config.toml
image_size = 32
horizontal_flip = true
z_dim = 128
generator_norm = "batchnorm"
discriminator_activation = "mish"
discriminator_widths = [48, 80, 144, 256]
learning_rate = 0.00047
l1_shrink = 0.003
weight_decay = 0.01
Rows from block 9 of the discriminator of a small GAN, named by matrix and row number. Rows with one number belong to one channel. Each number is 128 + 24 x the weight over its row's rms, rounded and kept within 0 to 255. All counts start at 0.
After each channel's rows are labels from the 100 images, of 14848, where the channel reaches its highest value: "strongest on" is what is common among them; "patch colour" is the nearest of a few named colours to the mean colour under the peak. Only what is clearly more common there than usual is listed. The data: microscope photos of single blood and bone marrow cells. In brackets: how many of the 100, against the usual share in percent.
# convs0: first 3x3 conv (discriminator.blocks.9.convs.0.weight, 144x144x3x3, standardized in use, each kernel summed), inputs 0-143
# convs1: second 3x3 conv (discriminator.blocks.9.convs.1.weight, 144x144x3x3, standardized in use, transposed, each kernel summed), outputs 0-143

convs0.88 [125 111 127  65 121 133 130 156 113 138  89 115 169 116 127 134 119  79 135 111 155 110 134 135 103 125 111 153  99 104 133 129 145 147 118  99 121 151 113 165 131 124 138  94 152 122 122 169 122 156  95 105 130 157 108 172 124 126 172 119 115 163  96 131 165 139  99 188 132 138 120 139 129 158 167 138 138 109 160 135 137 151 105 134 150 128 112 126 129 155 124 115 186  98 110 165 136 157  89 104 130 115 141  79 128  99 127 134 123 161 175 147 123  68 129 158 129 111  99 100 146 107 163 120 145 111 132 124 132 118 180 135 194 151 148 106 103 144 138 127 128 139 137  94]
convs1.88 [111 127 154  91 105 107  92 142 158 110 162 143 131  99 143 124 110  51 147 113 138  91 139 126 137  77 121 138  97 167 127 159 151 128 106  90 116 137 137 177 121 131 118 145 104 110 148 109 124 131 114 112 113 136 124 157 108 136 116 133 124 115 154 133 138 121  93 150 151 113 134 120 117 139  87 111 138 130 180 136 129 112 126 144 108  91 114 121 126 109 118 169 103 133  85 105  73 120 116 117 130  73 187 141 124 131 147 146  95 157 137 125 103 109 119 108 149 142 113 106 122  91 165 102 157 145 105 150 146 115 182 106 153 149 156 131 109 125 170 168 131 131 160  80]
strongest on: cell type: segmented neutrophil (42 vs 20)
patch colour: white (41 vs 17.8)

convs0.103 [145 144 143 156 139 143 104 130 138 113  96  87 168 112 133 110 126 126 175 158 158 118  91 105 129 122 165  94 114 156 134 137 152 104  87 147 147 169 136 138 119 105 128 120  98 153 132 132 150 146 110 138 161 139 122 127  85 105 137  86 122 115 107 127 149 141 117 112 166 150 170 118 144 143  93 132 108 123 184 113 150 129 118 113 173 125 125 125  93 157 110 137 103 123 140 144 178  86 146 129 123 107 151 125 108  97 139 109  99 111 119 156 100 111 140 165 125 204 124 115 105 125 134 114 117 162 136 163 102 129 146 166 184 118 106 108 147 101  81  95 118 107 152 107]
convs1.103 [151 152 125 132 111 104 154 103  94 125 102 125 168  99 162 140  97 103 170  91 105 141  96 163 117 135 140 104 146 135  96 126 134 128 164 107 133 154 110 111 118 111 153 116 105 130 125 168 132 163  84 109 116 141  63 123 151 106 151 155 130  65 154 138 143 108 117 108 112 139 118 155 143 145 112 110 119 104 187 147 122 103 130 143  91 117 104 116 122 162  94 108 128 151 102 115 140 146 184  84 114 100 124  96 136  99 133 122 118 142 154 136 125 101 139 145 122 126 123 132 111  88  98 109 145 135  99 139 127 125 112 171 164 138 118 168 134 106 135  80 136 138  77 165]
strongest on: cell type: artefact (33 vs 9.8)
patch colour: purple (70 vs 25.6)

convs0.82 [162 120 103 152 108 119 123 117 114 116 126 141 130  76 126 113 114 134  97 115 155  69 113 121 188 128 107 131 122 121 123 119 194 167 140 155 130 134 154 169 159 126 117 100 101 133 105  95 116 157 123  94 124 137  90 155 149  94 170 107 123 138 100 145 136 115 144 150 147  92 142 140 122 141 175 131 102 157 136 128 133 118 111  85 176 137  88 109 135 144 137 119 104 121 122 164 135 121 125  97 136  87 109 166 138 101 131 111 136 102 100 104 148 136 141 127 165 122 120 115 117 151  97 135 141 151 136 165  93 128 110 147 177 148 171 108  91  99  93 130 112 121 178 152]
convs1.82 [162 167 113 121  97 122 162 135 129 118 122 130 177  75  95 173 135 133  84 110 127 101 107 131 115 117 138 101  88 162 123 151 172 192 149 133 150 162 115 150 177 111  93 123 125 111 125 121  77 173 116 104 115 130 141 131 167 124 123 122 156 130 109 108 132 131 140 123 118 160 155 158 138 139 138 126 115 122 130 121 125 103 148 129 158 135 120  86 177 151 105 106 141  72  88 140 130 130 102 100 114 106  79 123 148 157  87 124 142 147 170  95 168 158 131 118 135 144 151 135 132 137 165 133 111 134 126 147 120 153 159 106 129 112 158 153 137 158 109 122 102 137 118 115]
strongest on: cell type: segmented neutrophil (40 vs 20)
patch colour: white (38 vs 17.8)

convs0.74 [160 134 135 106 117 143 129 132 117 124 138 170 128 120 107  92 105 145 126 118 133 115 131 107  91 145 162 162 148 116 155 142 114 125  98 116 150 141  97 124 117 172 145 134 128 120 156 131 137 120 194 107 104 138 156 143 122  99 138 144 137 144 131 160 164 133  94 134 147 112 164 115 134 148 105 118 175 153 176 139 139  99 118 109 112 126  85 110 123 144  73 164  93 160  94 114 110 156 102 109  48 131 103 138 147 154 124 114 160 110 138 122 119 133 166 135 137 123 114 122 123 127 132 134 139 143 159 125 113 148 117 114 178 111 153 164 200  97  88 149 126 117  88 160]
convs1.74 [153  88 130 115 108  91  63 176 102 106 108 116 133  69 163 113 120 105 138 107 154 119 101 129 142 105 120 113 132 144 125 138  96 138 129 153 126 154 137 166  84 109 148 122 147 156  98 136  85 160 116  89 104 171 162 120 124  91 153 127 124 139 159 134 123 157  93 114 100 124 134 103 146 136 142 116 146 147 151 118 105 119 113 114 159 108 139 136 109 151 122 111 102 111  98  74 139 157 123  97  64 106 112 120 125  85 122 155 118 139 141 134 121 126 132 141 155 137 115  89 116  96  80 159 137 112 138  86 123 116 140 146 160 139 150 141 140  90  99 146 119 107 142 175]
strongest on: smear: peripheral blood (99 vs 16.2)
patch colour: pink (77 vs 26.6)

convs0.107 [110  78 124  95 106 151 110 135 147 124 126 117 135 105 161 118 141 145 134  84  74 121 135 110 106 201  88 107 116 103 135 130 142 164 125 182 133  96 101 101 120  67 117 113 168 157 127 122 137  98 117  99 140 125 129 138 106  94 133 145  98 131 114 143 121 140 140 132 138  89 134 134 101 126 162 110 105 130 136 155 174 101 133 131  90 125 138 145  76 149 148 129 147 103 122 120 128 117  89 168 156 143 126 110 164 119 179 141 115 115 127 179 159 116 131 100 121 162 115 150 145 139  93 130 129 122 153 118  85 139 110 155 148 123 168 142 126 124 117 142 166 113 170 126]
convs1.107 [160 111  94 161 110 137 121 140 134 172 170 136 135 135 128  83 162 158 118 120  97 117 142 176 103 107 132  85 121 138 164 154 129 137 137 167 102 113 138 158 100 124 103 176 121 115 131 138 110 153 124 142 153 122 142 128  99 122 129 141 184 140 154 101 124 139 113  75 107 142 143 117  97 114 180 104 125 112 125 136 143 123 122 100 169 102 114 127 112  94 108 169 156 106 166 170 142 143 135 173 137 153 118 107 118 110 127 140 150 119 123 135 175 142 144 101 132 111  93 123 157 119 169  94 101 107 110 130 127  98 174 143 161 110 152 137 108 166 101 128 169  98 109 122]
strongest on: smear: peripheral blood (42 vs 16.2)
patch colour: purple (52 vs 25.6)

convs0.50 [153 102 159 125 107 137 145 121 115 164 107 126 146 132 153 137 110 127 131 136  95 157  91 186 107 115 133 103 140 138 156 152 138  70 136 151 129 114 159 114  80 173  81 164  95 155 174 123 167  97 100 111 120 136 156 157  84  97 123 147 135 120 152 139 140 136 147 128 140 123 130 130 153 133 172 168 101 125 117 128  90 148 128 120 143  91  96  98 135 129  84 123 123 160 108 147 111 126 142 140  72 157 115  99 136 129 155 132 131 148 147  83 146 151 120 105  99 139 164 122 142 151 134 141 122 128 143 151 126 141  87 150 117 147 108 111  89 142  67 120 101 146 127 106]
convs1.50 [147 124 116 120 169 119 119 119 124 148 119 148 157 134 120 173  90 117 145 126  95 133 114 151 117 114 153 107 142 132 139 122 132 155 124 128 132  72 146 106 146 160 114 140  91 170 176  99 177 133 125 133 166 104 154 158 111 126 159 125  95 145 182 119 143 115 146 106 160 137 122 169  79 149 140 151 149 152 144 168  77 167  94 148  99 138 127  85 126 137 130 126 127 126 123 155  70 117 162 119  64 121 104 153 183 152 122 138 151 121 105 134 111 127 121 153 117 113 145 162 173 129 179 159 118 130 118 155 113 134 108 146 138 149 119 108 121 140 137 140 117 144 133 143]
strongest on: smear: peripheral blood (99 vs 16.2); cell type: segmented neutrophil (50 vs 20)
patch colour: pink (79 vs 26.6)

convs0.84 [145 139 105  90 143 142 153 101 128 121 144 134 169 122 118 155 131 174 112 126 181 106 123 116 137 127  90 135  95 139 169 123 149 147 122  85 137 152 173 129 130 127 117  73 113 119 137 171 100 152  96 114 121 128 124 147 157 142 155 129 133 133  79 155 125 178 121 152 117 187 131 121 160 148 107 165 128 148 135 146 174 136 121 112 183 132 123 101 121 109 104 118 123  78 145 150 112 141 151  89 145 112 117 156 137 145 112 119  93 106 137 102 140  78 107 131 119 122 141 117  91 141 136 125 202 121 117  74 107 136 127  83 132 130 145 127 128  97 146 108 115 125 125 130]
convs1.84 [126 156 132 136 117  94 139 137 147 129  86 131 151 123 123 118 147 142  99 173  96  97 179  87 110 122 143 173 107  99 148 148 134 129 113  96 164 106 114 125 111 113 142 134  95 133 100 158  99 126 120 112 109 116 118 203 128 162 104 143 121  81  98 143 125 141 127 126 122 149 126 120  72 103 120 117 139 111 157 178 184 103 102 131 123 116 129 117 158  90 148 103 109 138  63 130 164 118 121 120 146 104 133 123 164 154 150 135 102 107 117 148 128 131  94 128 179 100 128 140  98 118 136 144 137  90 147 152 142 102  90 105 120 119 159 125 139  99 140 118  83 133 135 120]
strongest on: cell type: segmented neutrophil (64 vs 20); smear: peripheral blood (43 vs 16.2)
patch colour: pink (56 vs 26.6)

convs0.66 [118 112 151 178  97 138 144 122 135 155 169 157 120  94  98 134 117 113 128 119 167 124 142 115 111 117 126 146  70 102  81 112 106 142 160  99 143 119 116 129 108 104 107 138 129 142 102  92 119 112 133 116 118 135 125 138 146 106 158 174  99 113 131 121  63 135 158 157 116 115 143 147 130 124 163 123  94 117  91 125 143 179 172 119 135 130 153 138 115 132 145 143 125 100 173 120  89 180  94 134 161 149 146 133  77 141 120 140 116 105 145 109  99 143 133 116 143 120 134 164 134 174 151 160 142 127 105  82 120 124 110 131 104 178 149 135 164 150 166 105 114 164 108 131]
convs1.66 [136 103  97  80 147 134 150 128 122 109 125  99 142 161 113 144 130 117  88 147 120 141 144 104 101  85 127 144 103 102 143 125 104 123 153 120 146 137  91 129 135 155 119 117 196 145  80 131  84  87 145 132 115 185 156 176 126 130 107 178 146 105 140 139 173 121 165 155 144 122 134 128 139 111 137 155 133 149 111 126 117 188 163 112 127 130 127 107 121 115 148 146 112 125 170 139 112 188 115 105 164 148 126  96 122 128 132 144 117 116 136 116 147 113 131 131 106 138 111 143 137 160 142 143 147  87 131 103 170 131 104  73 111 150 154 100 160 157 126 138 127 121  75 114]
strongest on: cell type: erythroblast (38 vs 14.3)
patch colour: pink (55 vs 26.6)

convs0.7 [123 133 109 164 128 117 132 125 102 101 171 102 156 112 108 117 107 190 184 136  93 112 120 168 147 173 119 110 133  74 138 140 155 151 128 157 143 124  90  96 132 127 124 142 124 107 127 134 119 130 144  99 120 147 154 137 174  89 132 137 126 116 123 104 125 151 159 140 129  94 148 128  90  95 179 162 159 112 106 137 131 144 145 124 131 137 112 138 142 103 159 141 129  92 132 119 128 124  80 131 132 142 113 134 103 100 131 136 119 111 177 132 134 168 136 115 160 158 116 122 138 116 129 143 137  98  97 100 113 163  63 137  74  95 146 111 133 110 186 145 136  89 111 150]
convs1.7 [105 145 109 122  90 142 191 140 119 135 145 120 133 123 116 108  90 170  99 141 116 113 103 147 130 123 109 114 125 112 113 123 143 171 122 151 134 133 128 102 136 142 134 112 120 138 109 146 112 120 119 136 149  96 107 180 142  99 104 148 209 104  97 126 153 159 154 108 142 112 107 136 111 110 139 137 148 158  64 117 114 174 102 131 111  79 161 151 156  90 123  89 149  89 177 121 136 154 122 143 114 123 159 115 118  72 125 106 115 105 150 116 162 164 117 131 142 103 144 117 151 102 104 151 147 114 150 103  87 118 101 140 107 157 139  90 160 125 109 131 114 124 114 127]
strongest on: cell type: lymphocyte (44 vs 15.2)
patch colour: white (56 vs 17.8)

convs0.94 [ 98 146 121 123 120  96 132 125 169 112 106 157 102 203 102 121 172 139 141  87 138 110 120 132 135 108 108 115  56 131 165 127 138 125 129 133 121 130 120 139 130  69  95 126 127 119 117 123 130 134 155 160 100 160 116 148 132 122 137 153 149 128 154 121 145 150 121 116 128  99 125 125 152 106 112 115 123 155  92 143 127 113 140 150 127 132 161 107 162 157 165 124 103 152  72 109  89 156 147 135 171  99 147 130 145 101  94 136 139 145 101  77 115 143 106 125 168 118 144 118 113 137 109 133  77 155 139 109 138 136 133  81 148  76 137 108 144 143  93 170 161 116 141 157]
convs1.94 [142 140 192 124 115 130 119 135 131 123 137 115 127 138 133 107 148 127 110 133 152 101  90 138 153 160 130 146 105 121 145 112 125 138 114 123 116 157  76 123  91  97 116 173 126  85 132 135 127 160 181 161  76 143 154 108 146  85  90 129  95 134 151 144 115 126 162 159 136  58 123 116 152 141 171 111 112  79 105 133 149 130 144 190 133 110 151 100 130 117 137 131 100 147 119  94 105 159 121 131 150 119 124  96 136 127 131 114 157 133 142 129 129 129  83 121 116 139 115  98 107 132 140 136 137 168 124 121 137 137  81 136 115 119  66 127 121 185 117 122 144 161 164 116]
strongest on: cell type: segmented neutrophil (68 vs 20); smear: peripheral blood (54 vs 16.2)
patch colour: white (53 vs 17.8)

convs0.132 [108 118 115  88 102 119 119 143 134 142 147 169 115  96 141 104 124 129 112 120 125 149 174  88 123 152  91 192 112 119 152 110 168 144 175 125 137 187 123 127 106 118 149 131 117 168 129 127 119 139 107 123 115 147 142  91 134  99 128  97 104 136 128 134  75 144 178 139 109 110 151 130 140 137 134 148 131 134 138 102 122 126  83 116 163 206 113 129  95 139  76 100  87 138 137 164 111 128 114 127  74 110 132  96 132 149 105 118 117 143 134 124 115 149 107 121 132  94 154 117 124 150 122 152 159 112 160 128 110 133  96 151 183 134 122 134 124 110 149 117 147  94 151 166]
convs1.132 [152 114  94 105 109 153 128 138 149 153 151  96 148 105 121  96 156 139 110 113 163 122 151 139 163 120 125 190 110  83 146 144 133  82 114 133 135 131 120 127 105 111 120 109 169 151 156 143 151  95 143 140 126 112 156 125 161 125 156  94 135 100 106 142 123 150 157 164 111 132 156  98 126 110 132 122 148 146 145  87 116 113 110 107 139 199 133 127  96 158 106 143 134 151 142 138 137 115  95  84 128  94 111 107  81 146 114 135 161 128 118  95 205  93 115 122 138 134 113 126 107 178 136 113 136  82 121 101 132 156 121  79 165 123 157 102 129 113 151 126 122 139 130 145]
strongest on: smear: peripheral blood (74 vs 16.2); cell type: segmented neutrophil (48 vs 20)
patch colour: pink (56 vs 26.6)

convs0.141 [103 110  95 119 130 129 114 107 125 151 144 131 153 147 120 145  97 157 107 120 144 138 156  90 128  99 131 159 100 135 162 150 166 108 131 123 140  99 149 126 155  90 142  97 152 180 148 158 159 156 126 160 185 106 130 137 128 116 147 155  72 129 127 129  99 145 125 121 125 150 153 113 110  97 130 135 101 167 111 111 117 131 110  91 169 145 171 122 122 143 102  99 142  96 144 134 154 150 130 134 144 170 154 144 122 104 112 149 131 104  88  80 194  99 130 149 112 100 125 173 102 109 119 138 129 125 121  85  92 135 130 132 183 136  93 115 156 127 154 113 117 133 137 162]
convs1.141 [128 174  97 127 126 135 121 135 117 146 110 118 138 123 129 133 130 176 125 131 137 112 172  63 142 133 173 134  94 118 141 140 136 123 124  95 123 146 125 111  91  90 181 127 118 163 107 133 112 133 114 191 124 113  83  97 124 152 149 111 121 116 111 137 133 147  80 146 172 141 183  85 106 117 107 123 116 141 166 130 149 117  95 124 129 130 130  85 128 120 101 115  79 112 108 139 159 121 128  85 108 107 120 135 136 145 141 100 129 127 117 107 184  98  89 158  96 126 141 121 129 144 166 148 124 120 121  92 140 153 152 106 182 106 142 142 116  73 137 120 109 129 109 136]
strongest on: cell type: segmented neutrophil (47 vs 20)
patch colour: purple (59 vs 25.6)

convs0.56 [130  99 158 122 115 137 121 163 165 100 116  70 171 124 124 123 117 117 144 119  90  96 140 121 112 138 147 164 166 137 140 123  99 103  89 135 121  88 123 104 110  96 143 140 169 110 166 108 141 143 137 136  78 122 143 113  92 181 159 116 146 120 173 115 140 136 158 129 130 124  81 166 120 139 120  84 139 114 125 162 147 144 126 145 146 168 127 134 144 162 121 151 140 177 136 110 112 121 124 108 109  76 134 129 192 136 116 162 150 141 137 137 157 143 118 151 129 114 160 140 128 104  95 147 104 154 131 108 122 110  85  91 100 101  87 146 123 164 124 133 133 123 157 105]
convs1.56 [132  97 127 151 157 119  97 159 154 144 143 102 124 120 144 127 106 141 170 100 163 128 108 114 150 165 144 131 143 131 117 126 133 134  95 146 143 132 111 111 117 111 105  89 168 132 145  61 151 115 153 109 174 110 171 128 135 119 131 106  83 113 162  93 143 124 151 134 136 113 130 107 151  96 146 150 176 140  98 111 159 159 128 113 122  70 134 137 112  98  86 157 148  91 134 106 119 112  93 128  95 122 150 118 111 105 107 103  98 136 108 110 153 100 148 150 116 128 115 123 165 110 101 148  89 157 123 109  98 121 133 130 104 162  61 133 112 168 150 138 145 166 158 119]
strongest on: cell type: artefact (30 vs 9.8)
patch colour: purple (65 vs 25.6)

convs0.57 [137 141 136 130 181 114  86 106 133 120 135 148 118 164 143 164 137 126 121 172 143 156  77 122 125 108 177  69 134 165 134 151 138 131 144  99 121 137 131 124 144 110 137 172 132  98 121 115 162 170 113 156 141 103 132 165 151 114 112  97 143 153 159 112 141 121  78  94 114 127 119 107 146 130  95 108 117 165 135 138  76 106 104 179 149 127 155 138 118 142 155 140  82 141 107 117 127 108 177  91 128 143 132 146 123 124 112 152 115 127 109 108 119 111 121  84 138  94 153 133 135 151 129 105 105 146 144 108 185 115 154  80 122 100 118 119 118 152 104 106 173 133 117 135]
convs1.57 [130 109 139 143 140  99 114 125 134 130  87 139  99 174 159 106 153 113 114 147  89 125  85 117  74 119 134  75  95 178 118  98  85 123 126 132 142 116  85 117 116  97 152 179  86 148 142 113 100 112 122 119 153 139 106 121 122 106 110  95 109 140 137 106 110 131 114 104 169  80 105 113 121 146 160 132 103 147 159 177 137 101 129 133  97  94 122 119 123 127 149  76 117 105 148 107 120 152 165 118 136 139 150 151 165 153 141 167 131 160  85 123  84 117 105  99 146 110 164 117 145 131 131 137 109 145 151 125 155 159 115 151 108 107 143 132 122 147 133 138 143 167 130 100]
strongest on: cell type: promyelocyte (29 vs 6.4)
patch colour: purple (55 vs 25.6)

convs0.29 [125 140 102 106 104 119 121 133 120 124 114  99  95 158 137 129 150 106 114 164 122 148 108 123 107 109 174 119 134 154 167 136  84 149  98  88 116 129  92 115 138 171 171 125 114 147 101 112 171 165  90 135 127  96 107 176 126 107 137 130 155 157 125 156  94 166 112  96 127 165 113 123 142 137 115 114 103 129 180 147 123  93 114 150 138  87 109 144 101 116  98 152 125 146  95 137 139 137 143 108 100 135 114 133 135 129 159 130 157 141 141 135 114  83 134 159 165 107 161 147 154 149 129 115 156 127 151 153  87 103 115 126 129  89 105 163 139 103  94  97 168 123  67 142]
convs1.29 [143 143 125 129 155  99 135 123 133 123 141 110 142 122 146 154 138  83 103  97  98 116 119 155 112  97 153 121 136 125 110 129  87  58 101 140  81 114 149 121 127 134 127 144  90 151  73 122  86  92 131 138  96 119 135 120 119  96 144 100 104 142 149  96 126 163 102 102 153 110 113 114 109 118 125  81 105 127 131 129 146 132 114 141 144 119 137 151 114  70  78 155  82 134 163 112  92  89 104 144 122 142 121 156 135 103 110 150 107 126 102 170 157 125 105 117 151 108 163 165 102 152 128 132 102 130 148 140 113 118  67 132 153  87  80 125 153 119 111 110 112 129 102 128]
strongest on: cell type: artefact (51 vs 9.8)
patch colour: purple (90 vs 25.6)

convs0.25 [122 134 132 113 125 156 152 144 135 118 116 115  98 104 102 143 112 146 157 112 129 123 113 153 148 162  67 166 135 132  99 141 158 150  98 137 115 128 118  97 135 130  91  95 123 120 110 180 145 113 128 133 155 124 119 113 112 130 138 110 108 122 166 126 115 176 136 136 131  92 123 154 111 105 157 123 164 117 120  91  89 120  75 126 123 115 177 158 157 132 145 124 138 100 151 149 169 126 125 133 179 155 147 101  97  94 141 145 102 138 136  96 166 133  78 124 123 165 105 164 171 120 124 147 127 154 172 122  86 151 100 179 153 133 150 120 118 160 116 123 165  83 147 123]
convs1.25 [100 150 128 120 134 124 142 130 170 154  96 141 111 102 111 149  69 183 129  98 125 149 139 175  79 136 103 139  99 120 124 133 130 133 132 139 126 108 111  76 103 104 124  90 132 150 100 189  82  97 110 108 157 109 127  95  95 125  94 158 144 126 111 145 140 132 129 151 109 115 141 117  91 161 125 126 135  92 127  88 139 153 103 147  87 130 144 148 122 132 134  96 162 106 109 145 167  73 125 132 156 158 171  96 113  85 139 122 119 147 153 133 113 122 110 155 128 156 123  98 148 128 156  71 120 131 125 147  93 116 151 132 144 150  94 143 140 139 132  98 131 137 109 135]
strongest on: cell type: segmented neutrophil (51 vs 20)
patch colour: white (41 vs 17.8)

convs0.99 [155 152 178 115 103 119 131 189 148  89  76 108 129 146 138 117 155 150 127 108 141 166 101 115  93 118 117 143 138 164 169 110 184 130 157 161 150 149 164 162 108 143 105 114  85 144 122 116 138 130 157 124 113 124 100 140 139 126 112 151 156 138 140 117 139  84  87 119 104 150 127 140 104 135 150 154 137 162 143  87  57 123  83 141 129 164 146 121 124 148 141 147 104 104 155 127 139 129 156  67 146 146 130 118 152 143 140 114 138 140 131  97 136 162 149 120 100 131 108 101 129 111  99 102 138 121 167 110 113 120 155 149 142  88 108 108 131 146  95 143 146 109 120 117]
convs1.99 [131 111 144 131 146 162 108 200 153 115 106 125 194 120 136 129 156  94  93  98 127 146 111 119 140 128 136 143 122 141 142  87 134  97 108 168  95 117 147 116 105 123 162 131 145 164 132 132 107 142 109 101 120 128 136 102 115 115 139 154  68 159 109  98 136 122 115  98 147 149 133 111 129 108 142 101 133 152 124 123  71 181 110 146 124 134 150 135 146 145 105 112 113 164 108 139 124 122 181  91 126 109 157 112 155  76 143 113 109 116 108 121 101 143 141 152 104 163 117 160  84 128 128  90 113 113 162  99 158 171 144 168 161 104 116 117 124  99 102 134 138 137 104 126]
strongest on: smear: peripheral blood (95 vs 16.2)
patch colour: pink (90 vs 26.6)

convs0.104 [122 135 114 130  99  98 123 136 118 118 135 127 102  77 113  99 114 121 157  95 137 161 141 133 113 191 116 132  98 119 131 147 114 130  61 170 116 109 108 112 124 165 176 161 163 122 138 177 144 101 109 166 176 130 124 120 134 119 103 102 110 113 127  94 165 156  97 128 114 117 156 124 119 151  90 169 138  92 140 109 145 128 118 143  99 103 112 175 137 138 140 138 149  98 114 150 109 140 107 110 117 141 135 128 109 107 133 110  91 136 125 197 114 105 146 122 129 151 121 134 186 121  99 146 135 128 144 158 103 158  87 160 131 150 111 134 152 132 130 122 131 124  68 117]
convs1.104 [132 144  54 130 117 114 155  98  99 136 115 122 102  99 140  85  61 118 138  81 110 172 135 114  85 136 111 135 137 111 132 146 105 126  97  88 117 140 122 137 115 134 157 104 153 114  70 187  96 136 143 116 123 115 105 109 141 128 136 157 150 114 123 100 148 129 101 117 114 126 131 115 145 109 139 109 127  94 124 104 134 153 152  79 133 100 110 157 124 142 128 108 145 152 119  98 155  88 106 115 159 108 119  98 111  70 152  97  91 171 160 126 120  91 135 137 109 125 124 112 138 105 159 112 187 110 132 107 107 114 127 132 148 150 116 104 142 136 139 105 116 140  92 130]
strongest on: smear: peripheral blood (99 vs 16.2)
patch colour: pink (83 vs 26.6)

convs0.122 [144 125 113 139 111 129 148 137 140 136 154 171 101  93 109  85 111 156 127 119 199 136 110 112 117 112 124 159 147 123 125 138 163  47 141 107 112 128 121 118 151 132 108 122 109 107 126 175 102 115 178 124  96 138 113 118 146 117 130  81 144 164 145 121 106 140 139 181 137 123 115 117 171 108 115 137 117 167  99 102  98 132 104 140 123 116 189 150 133 180 120 132 153  82 123 135 128 117 105 134 159 137 102 131  77 173 147 151 129 106 119  87 160  91 127 144 121 135 112 143 147 166 126 128 101 151 111 161 142 125 112 118 132  98 119 131 114 160  98 132 119 128 124 159]
convs1.122 [148 159 157 155 124 141 115 149 134 122  94 107 134 162 161 125 130 123 126 122 132 110 139 130  94 110 121 122 154 107 143 112 118  94 160 151 120 106  79  89 138 178 115 140  78 101 102 213  96 146 107 135  80 103 133  99 106 145 143  84 130 138 146 159 123 123  98 165 142 139 111 130 158 161 151 124 114 155 148  94 109 133 104 154 134 113 140 100 105 112 134 116  70 100 124 143 156 134 145 121 127 154 133 127 103 133 120 144 135 140 101 144 103  91 124 101 153 177 157 162 108 158 108 115 153 172 152 110 112 122 135 137  92 134 106 141 118 155 124 157  95 125 136 170]
strongest on: cell type: segmented neutrophil (47 vs 20)
patch colour: purple (74 vs 25.6)

convs0.68 [134  98 134  99 116 147  98 117 191 168 154 146 105  95 168 105 128 127 140  96 112 135 128 142 106 133 132 140 136 109 114 140 122 102  96 131 127 117 110 125 116 125 102 140 137 111 136 103 169 121 138 132 117 140 176 123  96 104 145  78 100 140 148  99 128 120 175 147 108 145 132 130 162  99 120 134 141 183 139 121 148  97 113 114 102 176  97 106  70 136 137 146 111 157 113 183 125 129 110 120 103 124 121 146 126 154 153 151 115 124 115 125 124 210  94 112 101 113  98 127 141 135 134 130  90 130 103 108 164 112 117  92 135 156 131 117 125 181 102 163 116 131 180 118]
convs1.68 [118 110 117 111 132 128  95 108 147 159 129 103 130 105 131 131 144 117 154  88 166 104 136 124 134 106 118  94 138 103 102  96 157 112 135 129 118 139 128 156 102 114 101 134 145 118 178 124 134 162 131 144 129  88 180  97 194  80 157  68 114 132 131 114 132 142 136 138 113 152 140  90 135 138 142  84 147 117 149  70 138 119  93  92 106 113 119 141  82 192 131 117 157 127 170 127 123 128 126 143 122 160  97  95 124 150 124 151 109 126 124 101 109 114 155 127 136 151 144  90 143 116 124 132 170 123 146 137  77  68  93 148 138 139 137 135 115 106 125 125 139 146 153 111]
strongest on: cell type: lymphocyte (64 vs 15.2)
patch colour: white (49 vs 17.8)

convs0.114 [138 150 140  93 153 139 114 137 117 146 131 142 124 131 117 114 113 112 139 130 107 135 110 148  84 122 139 120  71 105 157 134 122 137 146 118 117 103 113 108 143 120 176 135 132 137 121 173 112 143 142  94 142 136  91 178 105 140 126 176 131 118 110 128 140  89 140 164 133 148 127 179  86 125 153 110 132 137 154 179 103 122 123 176 127 113 127 132 112 113 206 154 122 129 151 129 100 116 131 127 167 109 137 128 135 137 133 163 131 135 198 155  95 135 106 118 126  65 104  90 124 137 157 144 165 121 112  60 111 135 116  94 128 144 149 106 160 130 153 109 127 139 113 110]
convs1.114 [130 136 129  96 124 137  85 109 123 191 131 120 101 163 162  92 171 134 114 118 103 170  69 136  95 122 152 117 110 134 141 149  92 141 125 140 102 125 107 125 136 129 106 154 120 111 150 115 146 126 116 106 139 133 135 169 104 152 105 147 136 113 109 125 138 126  94 106 167 138 110 148 113 118 134 137 122 114 156 169 124 106 168 156 120 130 142 124 106  68 144 156 104 122 130 114 130 122 137 202 171 177 127 134 180  96 155 145 136 141 145 145  76 144 111 138 116  93 124 149 102  98 121 135 131 138 111 107 139 121 156 103 133 181 161 134  94 121 162 157 132 108 109 103]
strongest on: smear: peripheral blood (66 vs 16.2)
patch colour: pink (60 vs 26.6)